From a checkpoint of a small image embedding model.
Model: 9.05M parameters, 96-pixel images, norm layernorm, activation gelu, moe expert_choice, patch size [8, 8].
Training: soap at rate 0.0018, 12700 steps, held-out accuracy 94%.
Data: trained on retinal OCT scans (Kermany 2017), 98430 training examples, 33.0 epochs.
Rows from block 5 of a small image embedding model, named by matrix and row number. Rows with one number within an expert belong to one neuron, the router's apart. Each number is 128 + 24 x the weight over its row's rms, rounded and kept within 0 to 255. All counts start at 0. Numbers have three digits each. After the name is the row's rms in percent of the matrix's.
Before each expert's rows are labels from the 100 images, of 14848, where the router gives the expert most weight on average: "top examples" is what is common among them. Only what is clearly more common there than usual is listed. The data: retinal OCT scans (Kermany 2017).
# router: router (model.blocks.5.mlp.router.weight, 32x256, trained with AdamW), inputs 0-85
# up: expert up (model.blocks.5.mlp.up, 32x64x256), inputs 0-85
# down: expert down (model.blocks.5.mlp.down, 32x256x64, transposed), outputs 0-85

# expert 28
top examples: finding: drusen
router.28 104:134137148155126158111167114074133134144099111170096111125160106131169152146105097125120128089114104086130177094159109148123132161138142097107139097145130122078169118109165132136145130126121138155121136129137140097140151139131139092121111131132095121125166133
up.0 064:159103142122167086149110066161102124096139120124164170135117154096095109123173182121118113163097104128117140152119145122169150116118106147134100147101132116137115160102118148094116138104133111134136112097091137127108144136107118125124153099137141157127110141
down.0 065:141122139119122150122130093132150169110137121128146100137133160122115168127121165108087134138126120165114149142145127130115098121125089148125095114079131114151143113142127158099127128117152123150129155103103165129119162132101076113151104141115156116085087107
up.1 100:115124097123128147104112145112135133108118117150131111069096113141127114143099125145128122138130129156147157143152123178098123134136173188121122131120167142129145111155135166105111106178121156134129174115157088127189115121116067091149095149156106147152157145
down.1 092:070137099110114147129066146170159085151162143121097111127059110170111128121136154139138157184118148153090123121100156161110155129103132124107078147102127109160130166156125113119132134120132143149111145108117158136103111090143124155150138162141147122167126138
up.2 076:136120112087134096151098094143120093099131123115151155109124139105101108142172144142136114151152115140091149153106126111162134101097112135149109149086112135140094163145102132090086122109140112137148146118094122124115123123124169168131153093151131111114118124
down.2 063:127141102082092140147143118107145146119116154083156091097109116155152141121147140154092094137141159115128144135145097095120126122146117103130133121108096125122134117085162101117175114093158130144119091112125151191117144141104143125132129093108135106134112132

# expert 22
top examples: finding: diabetic macular edema
router.22 101:093130135145188151143140139135141130118117159126158170147145097128112074151096136114118140137165092098124127158111151157124123110137129150127134122133135146146112144131126140085071125135119162142113106144162177130138145141102082141128109147119162129134101165
up.0 057:143129110136102119129122059131096118111112140148144119116160123115135150126154101150146131142123161122080115148105091148129173107099090103147109119112158134081185141123144144129144094093098104160107131085104145128104144110117135102150177103162114119087154149
down.0 057:080136149140147087124121134108123121111110189119118116112090118120129171102105085128157116163147109132149112104161146123173110131118109153154132144158108117089097142129090098165118131149137147133164097159096152126170119149134143108095145079115127128173124170
up.1 074:161128141107095144133125144104117112103112095153116141173141149108136156097170124139107125132164123137119126089135113120163167131113170126122117103091098153093162130142122097142167100133134120165083115102109117129088112154136158119139159104144115147094160124
down.1 058:132127091135107122076143085123119146106094122111129114096125138100120144139134179125132078152128126120070136104104119152144127129161117115093146087144116103153100097130154134155105131135122148078136148164165140121141140122141140136116141105156137141169096110
up.2 173:080139078159136135112092107148094147095104173143162160097149095138092081131132119090150152144186136099112143167164151142147105103134131150094133145120149134112123154079098133131093115137123130127150153109136171124119114129113113120120135127148136150132127136
down.2 154:142132143118140177107118150149109125127107163123117134137110135147136116109155122131115142120153145087125152152154113171151109152109133156157104170088164143113165154085086150127155090147166142144115166104133165171120098144124112130114110137137158130123086117

# expert 30
top examples: finding: diabetic macular edema
router.30 085:119115137112126109167121099175149083158140141100106124110149124151156134154132163088176098138118120110141115106135109075117142136135081163129115147125162130117119069138131139150121129137142132085135135139128123156148123140108136167113097139083146123146131137
up.0 149:159133129112139104128178149143191131126138141085092096132118124128083111139106163076127136139121118121152145132113130127112141112135088133144091145131129129161059139178156083145123130093146169108104129145145114139122102101150050176107079142128146134106093089
down.0 108:151089136136158162141101150164129143161090096139107116149130170149098135110122160159113143085128171106134126145119141152085136126166129134169095142138095130129126143110123150126114191119126127140098109158073144118127129101077125145130111121170121103096117096
up.1 094:130099163152135138137102115093138148165132107115133114162182119115111088154143146099134136113137097119115125111077095130139122073161146104147132107139133118120149146102119133085123119100077101088137098141109100137129182107134137129122091120132100122091142102
down.1 084:141125107105148139144140085153122097152103155161185155114170123101129141168121114116134121075108078101113131141148144129156078087135151122188128140119118076124095119130118156113116129158095131116143156187130113106155156151074115130144137069081133140122119157
up.2 124:106114076094126070135112127127129173143135151157121102071150098126147123142094150123133112153074129129137113108097145139092117146152106097140154121155117086141127136166140155115130153146107099097161147165143117121144107098126096105137132161111091144132151103
down.2 128:128141147174084136089117125101140132119170129105101134135094121116119143095123061147123141150146148093100107102174071104126141136101125135073137091133105131134139114137154129130144087135142115139128106142125147128107153156165147129142161108102093144165135147

# expert 12
top examples: finding: normal
router.12 110:111151122108121151171143165139168071117130134111170167130127130122127099148145151164165132137142137149134140131173106157141134113092143106181137178079124121149160110133096122138132117136176174168110153094161156133160118172156143141135104111122166107129092155
up.12 096:147174097128142138102176121135128144150149138158080122124163111122109081093162113126121133163117119117087158137108115132139119136139091113114086138105111153086161164165126132154144116149135091128131128134125065116134123106135157090156135085167120149124124113
down.12 099:164169156100150127131132104156116146129072087119084105123139103125123147067114122101114173117113158111133153149121104146103115132120116145143088145087145142168122140114139130136135125120153156146087142119135110143142160142132097131099148126088117146132102119
up.13 058:133158114134143122148108108114114149136138120134119111125151096107105166107134126148096101125154084132095128120091173099143151121140156120093159099118124117144117100105148151126137191098085106104159114117091158163078118128096112134112144093154117131072162117
down.13 053:131180127117100143141128154169116114129152133130178130138093131148144128145160127106122143121124154125122139086119125182165163133165150108138119134158147101089113115092117125161152120118132135109123183153103132124165117147132130118150161159093170135110121109
up.14 060:121130116163141100121123086099148124138159095142136128111138124122095131158157153103119084084150112122072128109108109125179127079155113126113111098125124123094137135143144116138116140131107101079181122124109138149106130108099139133138139089161103127118172123
down.14 054:179101116169132147159147118110128120120114122148159117155087136095125135116123080124137153113095106111127173116117158168149132114099142139111139143136139145111139102137115130113090159118111102170121117118151149147134163114133150108096101115131154131110139152

# expert 18
top examples: finding: choroidal neovascularization
router.18 114:108109106141144111177148110093146111134104103146153137130151148094102076159145126126151069103128121153084133128101150100137127088123101090148122083170163138113126120131112139104106154147108137117134109118131133119153172163144129091136108090145099131110161117
up.0 145:104159111129170102177107111112136129153087096139140142101152089113099101165107140124124104107080100159152113147104143151127142086161102125123165096167144144162109098152171131082115162141091131093147109137153134131147147130094122124114159150100120101110156116
down.0 104:143105112094126139095164109156138117137093102119150086148128173140133086183111145127144141149130092133126144130084149126155137104141171109122158111133157142144101136125113102139108136139140179129099108152129096134123155122135111089122103117156086121110133121
up.1 114:110157180173147127112121136107127148104128118166100160093145115132137111143110107144158144096129140115104105103136130153142123111143190162123153102151118139084150106134151160150125132169103114113124132142131144110141129146126104084128154139115106165098147116
down.1 127:125114123111119145120129119136124110160110146152141168123146142118170123130154143153112142144142097153136106137129070097150150135146111096149165100142090136085175126139131072134164120133091081116134118159125100118123115103112185095152105132099137154101147128
up.2 038:156114136114133130112136131153133081083166142084096141156112138144139168085137121127128141141145133087098119109152118138136115141109126148138115141116102127147153131113130154155131134127156105123147163099097118141080118167138118165130131071150143114127117117
down.2 059:145126098135145147115111145130144144157125147142126142129096113124135116147101112119127116170106163177183128118135079119092152181165146112144126181132131203155076123113091149122153150130137140077122100116180125104156120134169131123132122121118150143070108116

# expert 9
top examples: finding: normal
router.9 114:152126143117094124139118129101096142086130136137132121151107152167122099131129121158130132147145128157087130128129091110110093091111152177143092106113137179130123163079123131104135132121120077135129102110130171165123175115180168162154169075135141175071123175
up.0 148:112136177094119145161146164137115144098134145153132117164109152138134127068107116168082119138139134140125184145146099159108109154102145157131114153112137142118153160091102146138171107137166120169088140100150123124135156114144152134135146148138136104116123130
down.0 126:161095114147099132142162109119130140113101113179133139154162119115147123113129128112136090132117116151089139114110071154183152105082178136128159113148144171084110118140146151117141106128134133115100137152115156083113158157141154078128152140140137170138139144
up.1 072:114108172145163091104124100128175117164134149108104117110161107132142128121132111101102113106115093099124082093118149112141143143148086134168167111137098105122118109169164114117112155132113157097117104139085105109117108139106109109109098119149107129173175117
down.1 065:120138129182106130106160136103130132135121124104145109134142124150100134109156147074123116125101121129113139119146107118164108102120119086094142124141110105125128110139107151158130109136127151111114131158081133133169112094155071095109101165147118130138132164
up.2 061:186121137164160095106109154138130143148093084093128154122098122140173143151135131087106136122133103100141100132122119092142135135143140127163125143115100138165077135143138106122129120117161142135092095117113138133127103165133121140084126109127141126102105108
down.2 068:151132103169115137121127115133130155094128107146121138135153096153164159137120156145127142172143125180124174156113130139167126148097108129132082138128134185109146189111117133125149172100145134159138132119127168127096099123092104141112109117108159107112094138

# expert 7
top examples: finding: drusen
router.7 103:146087111134159138110112150118129103152140144144099136110129175119122156068155122175130139116168176133109119151089159125115114129133137143132127116162097120106188132164144136191160136107105105122107085142077107169119154104105156134137134130159138094125116127
up.0 110:116127153112072167118099159143152153089111138180129132141107119144193132084134095121130112133161128112122125117162121106125085158116167092117113149126122112085146131122105116157158132167130143129136125122124133119099117137139193097131090147132153133144132160
down.0 130:128101144122145139120130134141131092126148136113119114157122186137102090123153129176126150131142124145128071151085114121113097118163136118152116130127121106158130111126146120120115127075103086111123088156126112147150113082099178122124160134128163120125126161
up.1 225:154121148140082153115128166121139155123113109146098162143117139124153163085143083164111161088167136100169113144138119132125123145122150135097128131136097155105172108116122104157164103120122117187109108146094128149125122130124168130115137131109152108120120160
down.1 210:119129167114096125112130161078158107114148113112083155131116153137118119102154088159108159113154119113141056107129119110161104110133140132100137092143074154096144120131167100151130105117119092134143081141100128132124138110121148125125174092144135129125168172
up.2 046:108127138113146084142141087153148125074134131090148135182147094083107113149135133094116090161097094143085161126116122131172145116091101106139082112103142144101101157120144115121096120119151127154145144097147165080094148147150146125132139088155117166133131130
down.2 056:140191104130167164112128149159142144129107109112113131133080143127133114147100094152125117152154157122106124146096142123131085147077116154114079134104121177154171135095122144111116113116115156113152136148134114125142139161116121114116138098161088061102080106

# expert 27
top examples: finding: diabetic macular edema
router.27 110:155139126121133109110116126142144150152163162114153117164107169124136154070110156145099130150085124114144124093102147126168151156132103114151085188090132083137116158131116157153154112119159135162128146122101118143063107108146129156115097112132129140143119128
up.0 050:106140148115128134122100109124088133103105113127137145099153128115128086176166096132139121129149103128093149160138144128159107099115147133154135083115170170133168112135134135111115160143109130117148108134083128125114134115133142107123124100160134147114147147
down.0 067:122120120108098134117100110118143097119163151071127087140095128150138101132135129125121128170169171069118139089137072113183133100114177118151132150119128136140168135127117123169083130096141101116141139158116121207129131131133141122126163136167111118159147160
up.1 118:148193127159175087145123112136149133136140107102110105110126103168140156130111146095137131101136162127152179110132175125097149136138093110127121134148105112151134151146128144166156107107119130132108129145105107120096119129149120129115112150146178126113139106
down.1 102:105144118178157120078102165145159124127196092118135112100142060156161126129120095116151123143105108141125118122168146062116095134115120096117171129090140125150143115127144138128117100139154137124151131134169099138123073141091112126134130106082166126133161138
up.2 094:106086120145149154141131137092119100129108129137123146128127144131093065152120101153142110146136130127106142165141133113130132096127157141121145099109118181117141119128157116166105130135095122096158099127114158128121154111112156130082145106122143145110158119
down.2 085:113143112123133110126114154112115116131150117164136114168119168094134133167137154128146101138098132167122153133098151113144156110130122104138103129099080143134137140115109131106142146114131077117127162084090123154149115093142166126157140145099181098120122108