config.yaml
train_examples: 98430
translate: 0.12
width: 256
warmup_steps: 250
Rows from block 2 of a small image embedding model, named by matrix and row number. Rows with one number belong to one neuron. Each number is 500 + 50 x the weight over its row's rms, rounded and kept within 0 to 999. All counts start at 0. Numbers have three digits each.
Before each neuron's rows are labels from the 100 images, of 14848, where the neuron reaches its highest value: "responds to" is what is common among them. Only what is clearly more common there than usual is listed. The data: retinal OCT scans (Kermany 2017). In brackets: how many of the 100.
# fc1: MLP up (model.blocks.2.mlp.fc1.weight, 1024x256), inputs 172-255
# fc2: MLP down (model.blocks.2.mlp.fc2.weight, 256x1024, transposed), outputs 172-255

responds to: finding: drusen (89)
fc1.120:471487541536476489492483508534520503514493483542462504429476561532400495551549397534461514567487402492516610514478627400606530400548579494517370518533542499511534494422439536536499473456493540458471606455562572584422432501582525477490585566502511496447
fc2.120:531509486556495500571489517488537460497574467524489646461519481548456542579494581512566567486483454533502482509419576443543509501480449434428587521504496442431550472612494499429591522449385423502430428458453485567575545534459521498529449527469541460473

responds to: finding: choroidal neovascularization (59)
fc1.381:560557477486479471538454530561497552400534444544501501431547575570509548557483538468538431500558457495542530523446462480486541537546452541528474511461515496537585491489374406628480495471507430454451525497548527419492570508525571498485389488565482490501
fc2.381:440506481498527512544430595410521507481483531550429612504605480508466595574492462475485531464519491482468509494455515425449521574515512431452576608492463480533492475444541560511528475514373543587404432498469460478505612470448517527539587547486462468503

responds to: finding: drusen (29)
fc1.524:448577506521451555500517464502536521528514524509496489521562415531540448511509545547497445566463554614519448559450511604437558482492516556318518499446521528450467556538547566546581474391640495497556490517523523454587473484464559602467534509518486508526
fc2.524:501517472499490477473520533473529515575531465522469443481459544515470426504482542420497479495492451516578520494489465466471552555486575500515553546550449469553422465445426476571515541587394532450522469580505536551488532556553518581520455442490483574497

responds to: finding: drusen (25)
fc1.687:529542499447406463577467513545542531575480530496472528432557458522515556498484447517575515450453533550489494522566535452534553575440554572423499451503557534462473548537521443538506536480541439499463563524548443464523552546502543492578525501509575526469
fc2.687:509527463520505560545475456472482476572481578477464511492489483427526500550570579543511455492538585515499495492630473482420541501409560503473562385486510470526514491485662421634489453535561487493497554521475524456518511496481459389564504459483472518514

responds to: finding: diabetic macular edema (34)
fc1.411:465448564527569519607503473569520504510527499472455479440504511506496499456513442499511482519461359488553528488527459475526579510419431456563428544478512520477511489448466525500510449516563490472443518568468539506500425530487545510441521425450587630509
fc2.411:599589520465506421550410465574471486523491378509522549472590482496499471436539492498577471475513519537521484481588443455559547520592465459535522542491460520537572416499522514536524515419588590566442585523525557408458505433470596516526548593499550477512

responds to: finding: normal (97)
fc1.588:409482485451523528460553462494499620454477489440484490435507439425462451469425445575567400503564515509439494493539477519537547425441534461477505527551430519440473568473493532460543494505544492559437591545559522465432449455511417516405481532488465478392
fc2.588:380477567573494584554521489483532474489482563476488414420505528476493473518562405510391473440502539510507398426548562536442527546550467482475528582535514522546548495591554483542446519487605527559441404457484488474486486502522533538526460390528516479394

responds to: finding: normal (100)
fc1.502:492424458487499459514478527513485450578516542503545404466498588531513485541460522518410488461453575546455447525484508504536493563492475534434438500552565423480476581445570472380541524531525457521616518529461444511551452427515516477516573516553498541452
fc2.502:498414531483523539449460541471512537463438521594494497519508468414479484524354525419472472527436481494504504488415490522454544485491532578525627522504441382526414524517463526622445436473330410392450518421560514481451487518445452515516515567491616417502

responds to: finding: diabetic macular edema (90)
fc1.722:524480536500493512493522576537497511500517515346542482468508440540565502468490496469489474572479475489478557554514468468407438504478530545517502495461542490526490485504441643532463493485511454441467510575533497562360579608524558465498522499455543544547
fc2.722:519501479479419498566485481455599499454507557459453476469503537496538420450484568463490542574475517504417534519519490527434552553487443486461530526497458477448575534445503457547502459501537498466534386527489531414409541508484560427523476409428501433574

responds to: finding: diabetic macular edema (100)
fc1.441:471465532480522493508473452516543529479533536462404522446516552475383445487578556480497607555476431529508501447525473502488465548522529414552412508503551493598494557496358480504606560606547549515533428529476443441519505532457512543434458474464501417512
fc2.441:496474492474499507437522519476535451468511461561483572470465533505517582543572444502487454399463518524558473465443405544530424548489552527542640501498455387481621401529497557435494493496485557530546474580472441474466526486573508468496501488487477466499

responds to: finding: normal (100)
fc1.430:436468417503581464465551454506307467492467568462417443493497490511569463509483478492465473543523553562543425419542553594457406452477413503397483512451520491495481525513526453446542467506538553498546514579546375533507474582555513421530613492526552469425
fc2.430:460452506520527471552503483448415512450553569555532499507490583459495467628458491475484473443542514546441537562377514530455443511541517541462504489452453437515425486543511420577476538563554388521478560569423527499456477416543574470435532540561495528477

responds to: finding: drusen (93)
fc1.622:441456546533542472526461524552549503522552463514452486498555498516470451555523477498521536531425471577497592503508516422549530509538481479576479452531492556491554460458456556530557418478503525497422511386542557618485442424613554408493513612560473474442
fc2.622:556547481556507484553490536479486452548554523493491605436604502602569555562506513496540544479491463534527454496475549471538531499413497540406560549483485424467547484609510517409626526438409426519425461504483537539516514563429526522542457499436549481419

responds to: finding: choroidal neovascularization (68)
fc1.99:476505418508429437511455447497569515505474496510495540530450538437517470540482543396442402465501536471547513514469444451552438431493510485641524573643478461474499550533523530501539532506435560555482429578543467537569510570516530554517540453457522429499
fc2.99:484519490471404530508415459496476537527593500491411561590501569526399578438477505495465538468412602446448433515542579463469486532542510547489597481587490551490429503484503532493573523490412575524487457521450508550512528387474516430544434597530476496470

responds to: finding: drusen (82)
fc1.479:385482483566534412383468478553469490511530484513394485553500447483545436499404497509554460460502523458469488541546469506610405454465561504506450539555493550486531539488458541433540532572630501418507531510412510509508577494507585567572508499455456536483
fc2.479:611401508485461537510522553468470507475457481575564451453471500458485464423437577601436476516483456501456464487550523440472423506603513368473534423449494442444526491494442552519589430520548561566468596538493542485388500452564449591497491502468527513533

responds to: finding: drusen (61)
fc1.82:576618454508466572454473493582538474486510474411550469417648533558470519520529566471599539476504489487451465463447547517430465454535531437474523518497494523527553559426477432471494461464563421493544456494568493478517394523617483508553559491562527519505
fc2.82:491548510469433454614521521493521554532476457549573480483534530467473469524511572549535445540530477519450490484496472476490440533505470504492532467534536500530522452499456457546502479473372417589463468507489550598625491496457542511515512439414461469541

responds to: finding: drusen (85)
fc1.126:401439428509522474472458506565485472454489541489555500519553529543491508546390424600468452501424495443581489536490541548504566426488550514540450495414538496563576473440458481509472496516591492497562521463533459560616486523502437402457632496593490489440
fc2.126:479487493567437485470509613493485503500498572622502586525550502526422623452524447425538517528547503467541393419464550495540407423470524461557589545493563443523485473500466474493533481499524425590482458466486572536557558575391475511521499582551429474551

responds to: finding: normal (100)
fc1.761:511499483558580520486487472467493620476517458475540435523457489477531472540550439460405448540499465567626399463447521501480428495488453560528499503625474503452547494411581395517509526569516556433452456497504487535483504526577530558611468471462517474579
fc2.761:524472435482459490513452502480569511449587491534448450520466613428525529418443461570530498552524488481444445454444501433478532511546563549412526568584513466481397473508522483550470487494382443512457423560493557440509567464490402485458445516505406478545

responds to: finding: diabetic macular edema (37)
fc1.215:491416431566522461472489589470519473446495518399444444580546437484501506525498525519495558471395501439563548465501481579616557455459532478487456472539446490507398530542491558555445537434575533411440496559659386417519537529487525531470400522523541541361
fc2.215:532467487565553404420554531559529450523595540562458420461486578500575547491459515512507594475428477462570536562562442489533597503472442615508561539452487404496633453531403471522451551520355534540524436550497444452452551467468495512480439472514519504470

responds to: finding: drusen (50)
fc1.699:499424582544393489537498592513552496542551457415479455482514460498478480450479581477474442609441494515495572436565543454592529478476448552519458510468447523498626436453428523575477509445551460541525492399502453578562534534592535521517486495583519467444
fc2.699:453464465543485452521513507572568526461473564488481551600584566596538495550485537517524607475542559479493523556437513550483637445490526480548585508469507459495430538623549445475475599552469403496476523448476532449565529557578440520537495445499481469460

responds to: finding: diabetic macular edema (37)
fc1.477:488464545505504398464483526500527508496469526384491527545607497444526543501553573481556550443434446507512482603451549533508560418466610484540462448427496492491520563565375603516463534522578494510541502544527506388443572490380552506451436496459424518431
fc2.477:475453563499497535426613464519536436594535536477510503481462482503493531475530515474442494449383524567588519516516491426542456528474497504495581514487357402442625354520476448483524545556365526534564505460507380441430524483529500576462422510538449490487

responds to: finding: drusen (94)
fc1.113:414547502482467454532429600599556541533536580544518494439494486442521448553532489484466550459428487452503513456455548494508566484595445532474412485583541570542409476404456455513411494482479518531429618554587499540461444504466526489546508512532501522452
fc2.113:465470460499479551483459417442385447478472505593507503354524483601462563514556583503483498478435469536514469526462571434514497492452498547362544556482492481492459452569503513442577504487426495522450462498419400583524454421469581527558505474436532509419

responds to: finding: drusen (76)
fc1.271:505540435481460466565472534517564470433528535397512455549517559579491464519577485505547504487501514473446551501461501459518481514581519596493501506549467510505499400475421487448456489403451502480479542496442490465457470533486553491474555460582495494507
fc2.271:433522464487472444643522520497540524536512521505483525441572575543591461452464464546545508419477539545464523513413487478455523480535505465467595518482534430513512470490546571501567589526272481513546463447516503499616543484398472505534527555472561512480

responds to: finding: normal (100)
fc1.234:451516527485562488572473406518563455550550440553530490460499434572519555519474443502549460504463605565554388494497566570537484474477497665583532481538527509530463512568548545411605531496647512521484473487507509456515425510525574502512622531532454466544
fc2.234:452473471540437432514497504469553496430651415542487565538487530535542451430442460544545533580469479514481480508437568520569537425540578482483639587498491365526383451540536475545489461554415474487545489459505604521522477502517462491523411514544504494504

responds to: finding: choroidal neovascularization (74)
fc1.554:524453466603503476495503521522556610507508574535483443455495468540441435412416517536452457545397495469538385501495541530491391491512518438505562514435532454453506531577439506603496499553547485440494501570560421525534541471497466449437467515528503496429
fc2.554:589598473483489592440562490518527460451438533487523456482544506493455518505529510508521503491545506513463477500583498572505413549584501509406406479553476560541492452559524440533548448478484436469450516476461526459453417480473458522444633575511463337467

responds to: finding: drusen (66)
fc1.738:465427481538528566615485542522518619526576518411432574426501498493504575520532491490581534444547509523555553445508490391598499550488471482488583483514476432520585451469521514421471408495607514614461548459511521470574488495542629469405431498564486528539
fc2.738:510565533515518519467478547544382564450499537549502523532516481502594522416494451525486475534538460509496508444486576454468468482484370533527565500470533438509422484478382587473526549476634466507410529504452530569582469400409544567500512397395488503482

responds to: finding: diabetic macular edema (98)
fc1.20:545495454527516536488475533498464554475477471565429614445455500523436488603482536441554460490522416401498420541561510571509426434456417427567406505538460430552553480570537545554478556539528586498551396468459515486458474512523598474480469530451487464464
fc2.20:444533491492485437579503494484487546493530519508501502511560507477569520510481577506447552398466552555541504491467488528419534527546503467503512401553462525484501426507455581579461472485478519540450506499578421468456644436497523511450541500616463504471

responds to: finding: drusen (34)
fc1.96:475453471489493495445428488541532605501487543460456456561493518411467425612503454488497466565495464532529569498551476593461557459575404550460540523617528568476525443490457548512487515442438537453468633579488507525445542511510506560386507594485458567391
fc2.96:543536529411568486532532541399499458604488556484441517551510477557465484438553457533623446505501437557495476472531514549516573452532595544539531540499543484484482464485488532446470521500398558510481475523523456509508578391496503655516500502512527508419

responds to: finding: drusen (77)
fc1.491:463547581462475460503440489517652430503485602515449492547542637569476469513517538494499518452548512491500435555529506473533457495466449529567509535566554464394504522494530499496374416511626417437453556491408547532506470434527523483482566499567528423444
fc2.491:540563541524540464540523582461628578516456465473464542484558548534516471580535546493508518505521511461491445439419490473475593449474477471380605521489498520496556380579425519525581499544492378543485487507522532558490531587451494552542515512527466499563

responds to: finding: diabetic macular edema (98)
fc1.439:478535519564453479538415483448412470462489553494450552433504530584544558445468605513655516489493475531522478484633470505478440551522457476596452449459507506530536558523374478538550543502495515526563435405499363507545468537535437491535497537534452492503
fc2.439:547458527512507484471520514499474496467525505498465611554435485546494503484584490503443519549512506527576539439443460486564501581469572537551608540495491407473586440527487511459587514588521416479531490512572469419451538397509498494503542550515510394471

responds to: finding: normal (100)
fc1.156:451423501539500487539530448504483614474475476514445517565565500467532555574453472431406436485544461527615535507535544456463549440527537442510409474568513567542505514373548476413525470546491411541419491511492524449473565645425509543550521470420618534460
fc2.156:552505479522534453522506560426530412446563465460437424483582514520531525499490511550506498444471522438488457537510472499539553523508587554538475512505544480634479485521482399455512528537503507464526545454566512457449504564559509470608539451466592523501

responds to: finding: normal (100)
fc1.107:483372523453558548446503528563386581516495549537617402517449596480555468572499501560373513513482604514514514499501458522475485466550484548541391488601575520506480568485541494563467529552478449521544481539424463493541571499486457448515426520564442511410
fc2.107:475465419543491507460490548460526506430508533587493408432552475443537513462534391514537490544501535518438507473435555461520536439560554544548603581544511528480357504510457482529447500478419483455467396426517576476422443437449377474498515572505525458518